From a checkpoint of a small audio frame classifier: arch conformer.
Rows from block 9, named by matrix and row number. Rows with one number belong to one neuron. Each number is 200 + 20 x the weight over its row's rms, rounded and kept within 0 to 999. All counts start at 0. After the name is the row's rms in percent of the matrix's.
# fc1: first MLP up (model.blocks.9.ff1.fc1.weight, 480x160), inputs 108-159
# fc2: first MLP down (model.blocks.9.ff1.fc2.weight, 160x480, transposed), outputs 108-159
fc1.346,087,212,172,206,202,204,242,185,191,223,222,156,185,188,197,220,206,191,191,221,186,197,189,212,180,186,204,203,224,189,177,219,176,171,211,177,205,183,217,175,186,221,199,206,190,165,179,193,156,203,181,205,242
fc2.346,093,229,237,181,212,215,228,215,207,218,208,183,204,171,194,260,245,192,183,217,204,190,182,183,203,235,220,186,184,194,191,193,198,210,168,204,185,199,175,165,219,192,196,157,165,206,170,198,177,190,194,220,181
fc1.347,094,194,214,173,220,210,188,191,216,205,219,228,206,168,219,207,130,200,180,212,229,192,211,257,222,204,251,219,230,220,174,201,200,183,173,175,178,202,214,180,238,203,186,196,219,192,196,212,180,181,216,182,205
fc2.347,102,181,190,199,185,249,204,222,200,221,248,190,202,201,214,167,186,188,221,237,172,221,204,205,181,172,204,165,212,197,181,216,241,200,221,186,213,228,205,187,217,175,207,164,173,219,215,218,193,181,226,199,203
fc1.348,093,222,195,244,184,203,188,212,219,213,193,211,194,212,195,149,184,196,202,182,229,206,191,208,221,238,171,180,164,201,184,171,221,198,192,189,224,219,186,204,233,188,177,230,173,202,239,213,206,182,220,162,193
fc2.348,088,223,176,171,177,221,208,207,237,214,173,167,213,205,182,184,210,192,200,222,178,178,226,169,185,149,199,184,192,205,200,171,198,227,176,174,201,191,187,217,195,187,176,200,240,227,197,197,182,205,194,228,204
fc1.349,087,205,147,236,232,187,202,180,220,203,191,240,169,194,202,185,211,231,193,222,164,230,201,182,199,212,186,204,194,176,209,179,175,200,209,238,200,225,185,198,189,179,203,162,151,216,188,215,205,226,234,201,218
fc2.349,093,210,193,265,213,185,196,190,183,199,183,174,185,205,212,218,215,217,207,207,176,227,213,180,201,198,133,225,216,217,211,233,155,187,191,198,210,183,211,224,154,195,238,229,209,189,225,190,194,212,197,224,196
fc1.350,105,201,196,224,196,213,215,214,199,170,191,186,206,210,199,195,239,204,238,188,197,168,189,191,219,176,193,207,193,207,208,228,229,204,224,213,204,200,191,203,186,197,195,163,195,189,189,178,193,171,198,211,241
fc2.350,102,223,191,228,175,170,234,215,174,203,175,205,217,196,193,218,180,200,237,194,198,178,175,176,195,204,217,213,203,186,212,202,224,214,190,220,245,209,161,189,227,214,237,200,206,188,207,171,205,189,206,198,203
fc1.351,102,198,191,191,164,218,184,187,221,207,220,186,198,188,201,216,175,216,212,218,214,249,191,226,205,228,187,192,230,210,203,194,147,209,167,215,211,218,164,225,195,220,188,173,193,203,172,157,218,214,153,203,176
fc2.351,103,195,199,194,161,181,203,177,217,195,198,211,196,217,205,213,200,194,208,193,160,230,214,223,182,178,226,204,200,221,206,203,197,205,207,170,207,208,198,202,189,191,201,239,168,194,197,227,198,240,188,174,166
fc1.352,099,224,201,194,185,242,215,211,202,200,204,204,198,212,209,227,188,188,219,202,173,191,211,220,177,214,222,165,163,220,215,215,205,194,191,181,207,198,208,266,183,222,210,182,198,203,191,171,182,188,169,208,168
fc2.352,105,213,218,216,229,211,227,213,253,200,213,227,184,186,207,193,182,192,215,163,209,216,201,229,166,183,217,184,227,193,194,189,188,206,199,175,152,188,202,185,217,222,214,224,155,204,198,169,176,194,210,216,207
fc1.353,111,163,199,208,243,169,228,204,225,168,184,195,192,204,166,193,189,212,205,207,200,185,237,235,185,198,204,191,198,219,218,188,164,164,215,185,175,194,201,195,254,214,218,192,228,217,177,194,188,214,196,232,227
fc2.353,101,189,168,171,222,203,240,236,186,188,183,202,199,204,207,201,204,185,211,241,178,182,188,242,206,206,187,197,216,176,204,202,158,183,185,257,173,163,201,199,220,191,246,197,179,206,171,206,203,219,200,199,157
fc1.354,093,230,206,206,243,213,195,209,202,180,236,229,196,208,182,206,229,214,245,178,190,182,195,184,233,189,200,219,159,217,191,222,210,180,164,197,215,201,175,190,218,216,211,191,213,204,199,205,177,201,207,247,193
fc2.354,094,206,238,213,213,187,201,220,179,189,176,216,191,222,213,194,210,225,225,199,203,201,215,192,218,234,199,232,197,206,183,199,193,230,214,191,216,213,170,228,191,226,245,181,168,206,195,197,165,169,219,227,175
fc1.355,103,202,196,239,177,202,212,222,169,147,188,222,176,187,195,223,193,188,191,202,207,196,202,201,198,240,207,201,234,171,190,250,174,212,182,203,234,209,209,229,156,180,206,187,165,202,214,195,199,198,235,189,201
fc2.355,090,212,208,211,191,208,246,191,183,179,233,230,196,197,172,217,172,178,163,247,193,250,208,213,208,201,200,220,146,205,214,190,181,213,175,159,210,171,196,197,209,204,194,213,189,219,195,200,201,208,218,165,203
fc1.356,114,189,217,202,191,167,221,195,209,206,165,203,244,166,181,210,192,203,182,183,203,188,181,208,208,182,198,199,216,205,210,200,191,202,195,219,201,187,218,190,169,189,213,195,211,241,217,219,182,211,232,192,169
fc2.356,101,223,222,209,231,186,207,199,194,204,193,219,218,151,201,193,198,169,243,168,192,200,199,207,216,201,183,204,169,195,171,179,222,220,157,215,186,187,184,208,204,219,217,208,217,148,219,190,203,159,222,187,186
fc1.357,107,181,230,212,188,207,208,192,182,201,192,169,193,173,181,182,191,208,176,203,199,174,185,181,190,227,197,198,202,192,221,195,194,209,182,239,220,210,208,205,188,184,182,186,197,179,179,238,200,187,191,202,211
fc2.357,106,181,212,191,203,234,211,211,195,198,181,188,194,190,215,146,178,191,178,182,174,177,199,217,188,200,206,244,227,227,217,183,189,200,226,241,188,215,219,194,236,193,193,184,198,206,249,194,219,238,228,221,163
fc1.358,093,207,209,228,149,231,224,175,237,189,210,213,214,213,180,212,191,208,205,198,242,183,198,207,196,179,181,181,160,196,170,207,192,186,203,196,156,189,186,164,223,209,185,205,210,170,210,201,146,153,197,252,233
fc2.358,096,219,229,212,185,219,215,174,184,200,192,236,186,203,240,188,216,165,186,176,178,212,222,215,215,194,230,189,182,177,188,198,188,194,188,239,182,189,188,196,201,202,207,177,226,175,157,188,204,175,203,178,232
fc1.359,096,198,201,178,201,213,207,204,197,230,168,179,197,181,215,213,228,195,180,219,162,203,210,212,179,200,166,217,201,214,187,212,248,190,222,181,197,203,186,173,239,213,219,229,213,201,244,192,176,194,223,224,234
fc2.359,116,199,218,179,200,187,221,227,193,212,210,179,208,181,186,191,258,183,184,224,195,213,238,225,209,209,228,214,199,205,243,217,187,216,171,234,218,248,196,176,210,204,171,174,224,173,202,213,188,189,209,207,170
fc1.360,087,200,194,219,175,181,233,211,200,188,203,153,223,214,207,189,227,244,204,208,210,229,241,206,215,217,213,163,204,215,230,179,169,196,231,221,203,183,211,238,163,186,193,204,220,213,226,210,224,198,183,185,194
fc2.360,096,222,182,217,213,203,215,210,227,174,223,195,169,193,187,194,191,193,224,199,219,185,159,205,192,200,236,199,210,202,198,209,215,180,217,229,217,241,200,203,183,210,221,236,160,164,228,221,229,194,226,202,226
fc1.361,112,227,222,232,205,212,212,199,195,191,184,186,220,222,191,202,180,193,210,196,215,209,181,186,191,206,182,242,170,202,172,169,186,188,221,215,207,197,195,194,197,183,183,218,199,177,208,168,224,184,212,202,162
fc2.361,102,205,186,245,204,209,206,194,155,173,191,183,197,206,163,194,209,175,192,245,173,214,212,177,174,176,218,202,230,185,192,143,184,181,205,192,234,189,197,188,200,165,176,187,197,219,227,195,192,173,194,178,197
fc1.362,116,220,242,165,213,206,231,215,229,183,204,212,190,225,222,184,203,197,220,211,181,195,182,241,202,200,221,200,215,203,204,211,217,193,236,191,193,198,185,191,215,209,194,215,197,178,191,193,196,177,206,193,243
fc2.362,121,231,201,168,179,207,195,217,192,179,162,174,225,205,196,191,230,227,156,225,186,207,221,207,174,194,228,199,199,200,185,197,194,214,182,227,190,165,209,225,244,187,196,218,199,186,210,175,183,187,210,184,245
fc1.363,087,149,205,182,177,232,230,220,192,220,227,206,202,199,163,209,205,176,230,162,220,182,191,223,205,179,212,212,206,221,196,212,194,188,223,231,200,221,219,183,199,221,185,176,194,222,194,214,218,219,166,195,175
fc2.363,093,211,181,189,216,208,179,182,152,196,223,215,193,193,216,225,178,160,222,188,184,177,190,177,191,174,242,217,219,198,220,229,194,239,205,194,182,222,189,214,191,198,213,191,199,216,214,187,192,195,195,188,201
fc1.364,094,199,217,191,221,206,234,185,195,162,195,178,203,209,203,216,178,182,190,184,162,165,212,202,195,202,218,189,230,171,164,169,152,187,211,181,212,186,213,195,234,205,230,213,231,192,199,212,211,197,196,185,192
fc2.364,097,185,176,193,207,216,193,188,172,221,182,206,209,189,223,188,176,216,165,196,169,193,182,140,229,178,205,203,208,159,169,219,186,178,178,175,202,185,198,172,205,171,238,202,183,196,207,165,197,213,195,217,206
fc1.365,113,192,207,229,187,186,208,163,203,206,215,190,184,202,218,208,182,214,175,189,217,186,170,189,243,211,173,183,154,210,238,203,242,213,238,179,179,209,200,219,238,210,210,207,207,216,205,207,221,185,181,201,207
fc2.365,111,183,170,205,183,194,181,242,244,222,204,231,179,212,207,197,223,218,205,194,162,171,183,156,195,212,196,168,207,224,203,178,210,190,187,222,198,235,194,197,199,218,203,188,225,177,208,201,182,188,207,187,168
fc1.366,108,199,202,196,187,199,231,184,203,207,212,186,222,242,151,218,183,167,204,170,209,198,190,220,204,208,228,199,207,206,181,175,194,177,193,163,235,174,197,165,189,202,196,219,200,197,207,212,197,154,193,200,238
fc2.366,105,199,187,163,217,207,222,183,183,206,207,179,237,196,223,204,197,220,180,186,210,188,214,198,197,208,224,195,226,169,177,228,211,196,191,206,176,208,206,216,202,233,234,167,222,187,150,191,193,174,176,208,183
fc1.367,083,248,208,198,232,192,197,184,200,183,221,218,205,172,225,193,150,190,157,205,201,201,167,201,192,220,204,237,204,175,256,195,220,199,225,207,218,223,191,195,187,223,205,198,240,210,219,215,172,189,209,183,189
fc2.367,093,229,215,225,220,172,224,151,191,238,180,225,198,220,199,190,188,223,181,185,208,188,215,206,199,189,193,198,199,210,246,201,188,176,200,201,182,257,201,175,200,219,175,236,212,181,207,220,204,211,213,189,208
fc1.368,095,192,172,225,203,182,185,209,224,200,172,196,211,217,227,148,160,190,192,230,209,203,199,198,184,188,228,247,195,203,199,204,201,224,188,194,219,210,201,198,194,219,163,204,213,231,188,199,193,195,197,176,228
fc2.368,090,208,205,225,151,193,211,222,202,240,215,173,202,215,199,163,168,203,184,200,173,208,195,196,192,211,218,162,252,192,206,198,219,156,239,192,202,212,210,197,226,186,170,204,226,208,205,240,164,222,177,203,243
fc1.369,112,194,183,246,209,182,222,228,190,186,212,188,185,223,199,205,210,213,214,193,192,239,167,187,192,219,195,196,225,174,192,202,226,174,215,203,193,213,169,176,207,193,182,194,220,190,234,191,231,181,233,183,201
fc2.369,101,217,216,226,204,163,221,200,175,177,215,172,222,189,166,207,204,179,174,224,220,205,188,171,186,225,190,200,193,174,174,203,168,177,178,217,216,186,223,187,225,164,179,184,186,227,205,196,226,174,190,195,210
fc1.370,099,195,171,181,259,176,226,218,217,190,191,197,188,239,202,191,217,201,231,185,171,173,197,213,186,202,170,173,191,197,171,197,201,197,194,190,213,201,200,203,210,200,229,178,213,204,188,214,219,174,204,228,202
fc2.370,107,192,196,206,196,164,223,190,210,214,195,188,249,196,194,209,223,229,195,169,206,203,181,202,217,186,204,232,206,213,215,210,133,229,187,225,182,206,193,208,187,192,192,218,209,229,200,218,176,185,200,207,195
fc1.371,101,197,202,185,221,182,188,209,197,238,218,213,190,203,179,230,179,188,231,215,209,200,184,198,201,213,189,196,191,181,195,143,187,226,176,164,158,223,190,193,221,221,218,235,193,189,186,199,224,205,191,187,220
fc2.371,103,214,210,230,165,207,203,171,183,197,239,206,194,224,192,201,218,198,201,163,196,218,174,203,164,176,164,185,195,232,235,189,219,189,226,226,207,219,184,183,198,175,221,188,224,216,211,225,176,223,205,219,220
fc1.372,095,227,209,200,204,217,202,191,197,194,191,201,232,235,237,178,169,215,232,208,215,212,216,176,204,202,186,204,223,216,198,179,192,199,180,175,164,203,226,197,209,195,185,198,225,189,213,166,204,178,154,209,214
fc2.372,083,174,217,198,233,184,172,178,209,164,214,177,184,219,221,195,210,215,224,204,201,214,178,180,210,208,204,204,190,200,198,229,215,205,221,186,192,194,208,154,178,199,196,183,195,198,192,225,193,195,184,180,221
fc1.373,094,193,220,200,179,224,235,212,201,215,192,214,201,186,156,194,192,188,189,198,203,151,211,200,185,159,193,217,207,201,190,191,235,169,205,204,200,176,214,164,221,224,216,228,176,217,183,203,209,227,212,201,196
fc2.373,095,208,216,194,241,217,180,189,185,195,207,243,206,222,191,182,169,194,196,179,211,201,207,216,217,199,230,212,218,210,230,220,228,215,170,209,220,184,212,188,224,227,182,160,231,190,173,201,197,166,204,213,205
fc1.374,090,207,212,188,183,171,219,182,206,228,236,210,206,177,152,211,165,212,217,203,223,187,207,180,171,191,211,201,203,178,181,189,171,205,203,168,195,205,212,212,216,236,181,185,204,173,206,202,213,236,217,202,227
fc2.374,070,232,197,204,188,253,216,184,204,197,244,220,214,193,214,184,183,216,191,204,202,201,199,192,232,193,223,203,228,215,208,227,224,197,185,180,206,211,182,195,190,234,197,171,214,218,194,185,228,179,184,174,218
fc1.375,105,176,170,214,175,192,216,217,193,210,223,188,217,169,155,184,203,201,197,167,204,210,173,205,167,192,224,214,213,179,202,221,207,173,212,219,204,172,204,164,173,174,199,190,213,211,233,189,197,226,216,189,197
fc2.375,094,208,152,225,184,231,196,217,164,210,176,179,215,204,210,188,163,173,179,191,180,228,202,186,238,217,212,219,215,183,173,204,207,211,220,234,188,220,165,218,192,182,199,192,220,199,214,171,227,223,177,210,222
fc1.376,096,186,198,147,160,223,208,176,233,220,181,165,213,229,196,190,171,226,194,206,185,212,216,200,229,201,215,233,200,195,182,198,236,203,191,186,191,208,209,229,178,182,234,215,206,184,193,193,196,191,202,222,218
fc2.376,091,162,191,199,191,213,223,211,184,204,211,203,167,194,200,226,186,176,209,194,218,254,197,195,237,199,183,226,176,214,173,203,213,215,219,162,184,193,181,171,245,192,203,204,228,209,200,177,214,207,174,196,225
fc1.377,095,215,196,169,215,226,172,181,191,190,204,215,189,150,212,176,181,238,210,241,202,216,185,205,173,186,202,180,225,212,203,217,198,171,210,213,197,214,210,193,216,190,194,198,189,239,222,177,174,210,226,197,193
fc2.377,090,174,181,185,190,206,201,207,207,202,225,233,190,189,215,185,230,151,179,190,181,208,198,213,184,171,198,188,199,187,163,241,203,187,176,219,204,243,195,186,213,165,182,205,170,179,181,206,210,185,185,185,185
fc1.378,093,201,195,227,225,197,215,192,185,214,231,206,184,167,191,174,190,182,180,189,216,234,202,212,208,166,202,213,213,169,187,200,216,196,196,237,196,207,168,216,181,151,212,197,198,166,199,228,195,176,201,205,203
fc2.378,094,217,218,210,217,186,240,206,206,215,232,186,166,217,165,183,207,173,191,203,211,239,201,192,245,223,229,215,173,157,207,226,203,226,197,190,188,213,185,202,160,197,169,204,216,193,183,231,182,205,160,166,202
fc1.379,101,197,207,178,212,207,198,195,213,198,211,189,228,231,173,215,186,208,225,208,198,198,167,183,213,196,216,214,180,197,214,188,185,213,182,180,200,194,205,204,233,183,202,183,174,232,220,207,245,203,188,189,188
fc2.379,090,207,195,160,188,176,174,212,171,195,199,195,217,229,198,221,194,165,201,195,184,223,178,230,179,195,203,203,159,218,222,208,165,224,205,211,197,214,200,235,199,207,224,180,202,190,196,229,214,192,217,211,189
fc1.380,098,222,192,211,222,198,209,197,205,247,221,236,202,197,200,207,208,220,186,197,182,207,198,199,218,192,220,208,181,214,193,197,231,176,220,162,191,184,204,166,196,182,205,193,209,196,233,244,198,181,220,192,235
fc2.380,106,230,191,185,219,174,251,186,207,196,244,194,209,185,191,179,223,215,229,231,195,187,186,219,188,194,236,232,187,198,199,193,167,212,175,207,195,202,222,191,186,227,193,211,208,211,207,188,204,182,214,197,203
fc1.381,087,203,181,201,191,200,214,190,219,200,184,217,184,205,183,193,228,184,229,198,203,201,215,220,202,198,211,234,204,220,194,222,173,267,178,177,198,193,186,187,156,156,215,187,206,201,198,198,170,212,215,217,171
fc2.381,082,225,203,211,225,246,195,221,197,209,207,183,208,190,175,177,177,152,193,219,247,206,184,202,192,226,211,204,224,211,199,229,191,207,206,194,203,172,209,183,223,212,201,220,215,163,206,201,209,236,221,207,182
fc1.382,092,211,184,202,197,200,216,188,199,213,146,167,193,193,176,214,178,193,201,206,180,227,210,220,196,211,211,231,190,226,235,229,187,206,210,193,212,185,180,195,185,155,192,213,172,198,218,199,230,176,214,161,204
fc2.382,094,177,216,182,178,191,225,212,216,203,195,186,185,225,234,208,165,189,187,215,200,211,219,199,163,182,214,239,212,207,208,192,190,209,188,184,164,180,145,248,164,192,193,201,181,167,165,212,196,207,237,210,217
fc1.383,092,224,218,192,229,172,224,199,214,198,187,230,206,223,207,195,176,185,198,214,186,186,172,199,182,211,201,193,169,203,184,199,208,209,237,183,184,216,202,217,227,226,156,212,224,199,202,183,221,211,219,170,213
fc2.383,094,229,184,213,236,236,195,168,209,236,188,229,243,207,214,203,189,192,185,168,196,193,199,168,179,209,191,206,203,217,221,208,210,171,240,182,217,216,197,200,211,198,192,203,233,177,214,173,195,191,199,200,214
fc1.384,112,174,181,198,186,204,222,180,186,204,220,178,200,182,182,185,175,231,227,209,195,197,211,220,217,187,166,201,245,187,204,205,241,165,181,227,228,190,211,172,219,175,204,194,203,198,209,178,185,201,182,171,168
fc2.384,101,129,197,176,185,210,221,216,195,222,210,224,224,200,183,217,234,219,202,190,217,204,215,222,183,214,201,190,179,203,187,222,196,191,172,208,192,196,207,177,251,190,159,191,231,206,162,190,223,181,173,176,223
fc1.385,085,215,174,199,168,213,175,177,171,160,159,195,218,232,189,158,212,179,241,192,229,196,184,218,212,228,232,235,217,212,174,205,228,210,223,183,197,180,174,208,189,192,184,168,181,229,178,171,221,203,205,167,195
fc2.385,084,210,166,233,182,208,202,200,196,242,209,248,219,230,182,207,183,171,198,197,176,203,176,186,242,216,223,227,200,193,232,201,209,173,175,227,221,218,193,215,212,171,188,208,207,198,223,223,204,190,212,187,216
fc1.386,093,198,223,200,183,203,192,203,240,190,229,208,190,193,196,227,202,223,214,185,193,166,208,209,190,213,189,174,198,221,196,220,192,199,156,224,170,180,197,194,204,234,184,207,242,202,205,200,179,152,224,215,197
fc2.386,099,195,215,163,194,224,224,172,176,199,204,207,177,195,242,217,214,188,200,209,191,204,212,200,199,164,194,190,208,201,197,227,244,200,145,192,170,198,213,207,202,209,208,186,197,211,194,236,170,191,225,168,186
fc1.387,092,152,200,168,180,183,215,226,195,194,194,184,212,163,174,217,190,183,190,198,195,205,185,184,175,206,209,200,219,216,184,199,191,207,188,203,208,209,212,201,204,176,218,202,190,195,196,172,183,194,228,182,205
fc2.387,120,196,210,186,206,221,200,217,176,191,240,233,207,174,200,224,215,194,192,195,196,220,199,205,187,176,171,205,213,198,220,237,212,187,166,183,163,196,206,218,174,249,221,181,188,188,211,198,186,144,209,185,178
fc1.388,120,211,219,194,183,202,188,227,208,211,189,198,219,173,189,240,181,190,259,221,210,222,227,201,234,179,174,191,201,203,217,193,193,212,213,180,187,189,211,248,204,194,176,202,191,201,195,218,209,194,189,182,217
fc2.388,134,145,209,183,225,199,176,201,203,202,211,191,203,172,178,202,175,187,212,204,207,224,197,185,227,173,168,182,209,198,209,220,207,179,192,217,172,178,208,259,228,209,179,176,181,196,229,179,207,177,231,235,209
fc1.389,100,215,205,198,195,185,191,196,202,210,215,177,206,186,199,205,192,225,187,214,217,218,205,159,186,194,181,163,189,190,215,181,179,241,201,207,191,216,191,214,190,199,224,198,200,195,223,180,205,167,216,149,212
fc2.389,111,205,215,199,225,201,215,212,220,217,200,177,168,175,191,185,240,211,220,180,180,218,195,188,179,240,195,202,238,196,205,226,209,161,181,204,224,210,160,190,218,182,199,205,198,237,244,231,220,170,210,142,194
fc1.390,098,226,195,213,203,188,202,194,219,168,185,197,213,184,213,218,192,210,202,194,215,214,171,206,204,248,165,203,196,207,162,185,198,210,192,220,205,198,210,169,220,209,201,206,208,186,192,171,243,196,191,174,229
fc2.390,110,217,237,210,196,215,228,208,229,178,208,202,231,188,220,198,219,205,199,201,178,202,202,160,186,199,179,224,197,198,196,154,196,226,199,189,201,195,200,173,218,197,187,196,188,173,238,204,239,182,170,201,220
fc1.391,093,193,207,203,204,216,174,217,218,215,216,190,203,212,178,220,216,226,198,187,201,198,202,219,170,212,222,222,212,176,192,186,172,191,158,197,213,194,219,203,213,183,254,221,191,220,199,177,205,198,199,181,223
fc2.391,100,204,182,190,184,190,188,214,201,218,176,187,187,205,170,217,202,184,219,233,225,213,188,178,204,231,201,213,222,227,212,210,203,239,199,169,199,175,233,219,192,223,188,200,165,164,210,195,195,208,218,199,204
fc1.392,093,220,186,145,207,203,156,186,202,203,211,233,187,202,208,217,184,194,207,199,204,229,211,197,215,247,239,220,209,196,256,199,169,176,199,228,186,205,196,163,205,233,190,218,201,199,189,228,200,231,171,192,198
fc2.392,103,205,207,186,218,202,176,202,219,183,226,198,191,197,201,194,181,177,201,208,217,191,173,207,149,188,231,211,219,218,227,197,182,194,214,197,155,224,227,149,240,201,199,215,176,197,185,201,227,223,172,172,170
fc1.393,105,179,206,197,190,228,207,188,217,204,195,184,222,181,203,188,177,193,224,225,189,198,205,188,192,193,167,174,174,220,210,228,221,224,195,229,214,208,199,213,221,224,188,195,215,171,183,225,179,214,189,211,201
fc2.393,106,200,200,214,200,220,206,151,201,221,222,223,223,189,155,195,189,182,223,203,220,234,176,216,188,188,220,174,211,207,196,219,195,180,225,162,226,207,205,237,202,187,187,215,207,174,179,211,170,204,220,163,223
fc1.394,118,207,183,190,197,196,202,213,206,204,219,161,222,202,166,200,233,183,231,208,175,189,194,198,231,196,237,168,167,204,169,226,218,217,214,220,186,200,181,187,219,203,215,194,222,182,188,190,225,199,206,170,227
fc2.394,116,194,196,193,209,205,209,211,165,187,212,175,215,224,225,189,177,223,190,215,200,228,196,196,166,190,208,184,219,189,206,220,187,229,203,161,211,251,189,206,172,223,219,208,205,180,199,192,221,177,206,239,198
fc1.395,089,175,172,190,195,176,233,184,185,209,220,219,238,188,209,228,219,177,207,213,178,231,185,214,208,165,170,184,181,166,203,201,217,220,201,209,225,219,214,190,224,195,199,225,170,202,194,222,195,194,171,237,192
fc2.395,095,198,207,175,183,206,191,199,214,205,181,193,219,182,183,231,196,193,216,175,229,217,210,186,193,261,160,203,163,218,247,207,202,202,190,195,190,241,187,172,209,203,202,177,230,173,155,187,188,190,192,180,193
fc1.396,094,227,184,237,204,209,215,168,204,213,165,197,191,192,221,228,206,202,206,225,219,169,182,193,209,208,225,192,208,209,210,158,173,180,191,176,175,174,180,209,210,211,200,207,230,240,195,213,191,182,243,211,215
fc2.396,081,212,184,197,208,180,212,163,215,212,165,202,201,227,243,163,178,181,186,194,192,195,199,186,184,188,184,224,223,171,194,234,219,199,181,247,181,191,202,193,190,228,216,199,175,223,219,183,199,201,235,183,199
fc1.397,098,246,164,214,189,185,203,199,189,197,208,213,196,185,239,193,191,249,158,182,154,236,217,178,184,196,185,228,212,249,206,182,212,209,195,214,198,210,175,229,180,201,211,209,208,221,199,189,176,227,167,183,204
fc2.397,095,194,221,213,214,188,194,195,223,181,219,201,198,184,205,221,213,202,192,202,196,196,185,197,226,169,210,205,202,206,214,168,191,209,165,200,162,232,222,171,180,180,189,214,205,195,239,203,155,218,204,209,194
fc1.398,099,172,246,204,229,162,218,178,230,185,197,172,203,206,206,199,195,179,179,186,200,205,174,199,188,211,159,168,210,144,198,230,209,199,164,220,179,178,183,225,200,238,209,188,214,215,170,226,205,201,207,214,155
fc2.398,100,208,199,187,220,180,184,170,185,189,198,217,262,168,192,181,239,214,207,171,187,165,214,192,178,218,187,217,208,198,208,191,180,168,174,209,150,184,228,207,209,203,246,210,209,200,169,207,200,176,217,181,196
fc1.399,088,218,228,216,200,195,224,186,234,180,191,192,211,196,186,220,220,232,247,222,203,200,184,163,206,213,179,194,203,242,189,179,184,197,202,148,220,183,186,219,168,204,214,170,172,204,219,185,215,195,221,194,219
fc2.399,083,206,177,203,209,187,229,194,226,175,200,162,212,210,209,226,190,220,236,193,221,185,198,177,228,201,158,194,237,200,201,194,222,194,168,215,190,198,205,207,207,224,230,231,213,163,176,205,190,204,228,213,217
fc1.400,093,178,188,191,219,180,208,191,236,184,171,206,214,200,197,177,170,187,194,186,223,194,189,203,180,202,248,177,193,224,190,185,181,187,210,205,182,200,171,219,162,206,188,176,205,205,163,188,219,184,215,172,209
fc2.400,103,213,182,217,205,182,223,208,243,211,172,242,212,213,194,193,208,168,223,188,185,210,171,199,207,189,263,208,193,211,199,194,188,187,197,187,232,200,174,198,215,170,204,181,198,170,197,233,192,181,184,197,172
fc1.401,106,229,202,188,171,198,223,189,173,173,199,184,198,212,237,207,218,190,166,190,232,179,189,165,215,225,199,202,208,235,198,197,222,218,216,199,191,204,198,157,166,148,216,210,210,216,188,211,212,238,182,189,187
fc2.401,078,221,207,177,200,207,221,199,212,194,198,200,190,182,166,196,209,145,213,190,194,234,209,181,182,172,243,194,201,198,192,161,222,214,214,187,224,163,207,183,209,199,200,184,200,215,229,189,194,171,165,197,171
fc1.402,096,221,212,219,188,212,200,200,200,192,183,186,190,202,189,173,189,256,250,197,214,202,193,236,178,203,209,193,226,182,198,201,156,197,207,190,197,155,194,207,221,208,205,221,177,240,192,208,205,228,225,233,187
fc2.402,110,211,211,178,189,176,219,220,203,187,184,194,202,203,188,209,231,156,193,204,190,213,183,188,198,199,229,197,201,200,156,184,197,188,184,181,242,223,205,230,208,202,218,198,171,231,239,211,191,230,202,212,160
fc1.403,084,217,187,179,231,203,160,223,180,222,203,219,214,211,181,212,191,202,194,199,206,220,216,219,207,195,228,188,214,212,184,186,176,189,174,217,228,183,193,224,220,210,209,189,188,218,220,218,189,178,203,192,196
fc2.403,076,193,147,176,194,193,167,220,234,187,193,205,187,197,225,192,192,210,184,209,206,168,226,213,239,179,230,179,212,169,199,195,186,243,167,180,182,208,234,216,209,189,217,183,159,197,216,220,203,167,153,197,209
fc1.404,100,179,185,183,174,196,196,201,191,154,174,227,209,173,237,173,177,207,217,191,178,174,202,183,196,194,211,195,157,171,185,210,218,188,174,217,205,222,189,183,210,164,167,196,196,187,191,193,192,249,207,194,190
fc2.404,099,188,180,219,224,224,198,177,211,205,182,228,226,192,198,189,175,222,231,232,189,231,169,223,220,193,201,230,194,168,243,196,221,228,193,217,196,209,216,194,217,181,181,175,244,212,207,182,244,216,229,174,207
fc1.405,108,150,203,199,218,195,194,188,227,193,188,205,196,215,211,213,228,219,230,207,228,212,142,205,222,205,161,200,203,182,201,215,196,184,188,205,211,202,158,181,193,200,199,210,240,208,176,162,225,173,182,189,172
fc2.405,107,236,225,220,211,199,196,178,188,209,195,211,220,210,163,157,230,213,220,230,176,229,196,174,185,212,198,218,210,213,201,199,164,233,203,174,214,185,189,191,231,150,232,218,198,182,209,186,213,190,204,195,194
fc1.406,086,196,203,166,183,216,177,171,214,212,180,192,189,203,172,208,179,186,218,183,242,171,201,208,174,231,190,206,189,207,257,205,177,210,190,170,194,221,164,165,200,188,201,225,187,189,223,234,216,218,163,231,190
fc2.406,095,186,190,187,240,232,179,204,206,209,197,181,210,186,174,206,177,230,154,210,178,201,182,206,180,211,234,181,209,226,195,183,193,196,196,185,243,225,206,178,198,210,206,173,170,217,193,192,217,212,218,208,165
fc1.407,090,183,179,143,219,190,205,224,184,205,203,162,178,206,194,191,178,221,176,199,242,189,205,172,189,204,195,180,190,180,193,161,152,215,206,219,210,179,166,183,177,203,181,227,184,212,246,228,164,194,240,181,181
fc2.407,099,243,205,194,233,188,190,153,220,191,225,203,184,214,216,157,200,205,195,198,169,200,147,206,210,202,226,231,234,163,213,197,207,186,229,212,217,204,178,186,179,220,189,233,181,189,210,203,207,191,210,195,197
fc1.408,104,182,243,220,250,197,180,195,190,196,180,225,206,163,199,186,185,211,211,242,198,216,222,217,206,195,216,233,223,207,197,217,212,204,179,199,180,208,243,192,200,212,180,206,228,197,170,182,186,195,170,189,217
fc2.408,095,198,192,211,218,210,190,185,214,160,166,185,235,232,217,193,204,182,193,200,204,185,197,219,195,169,161,197,187,207,192,207,197,196,200,186,192,173,170,192,228,208,166,225,233,171,164,158,210,191,192,203,199
fc1.409,093,191,205,158,210,169,192,181,220,160,214,207,204,187,215,220,227,239,174,195,189,217,218,185,197,203,220,208,214,179,221,210,199,191,183,201,210,192,197,214,217,224,176,177,184,190,213,169,200,219,194,163,201
fc2.409,095,235,220,167,196,238,228,226,224,193,206,174,153,179,214,205,196,234,195,206,209,178,171,210,210,209,213,217,208,192,221,222,214,191,194,229,205,192,211,197,216,221,199,202,189,203,174,203,218,192,237,170,193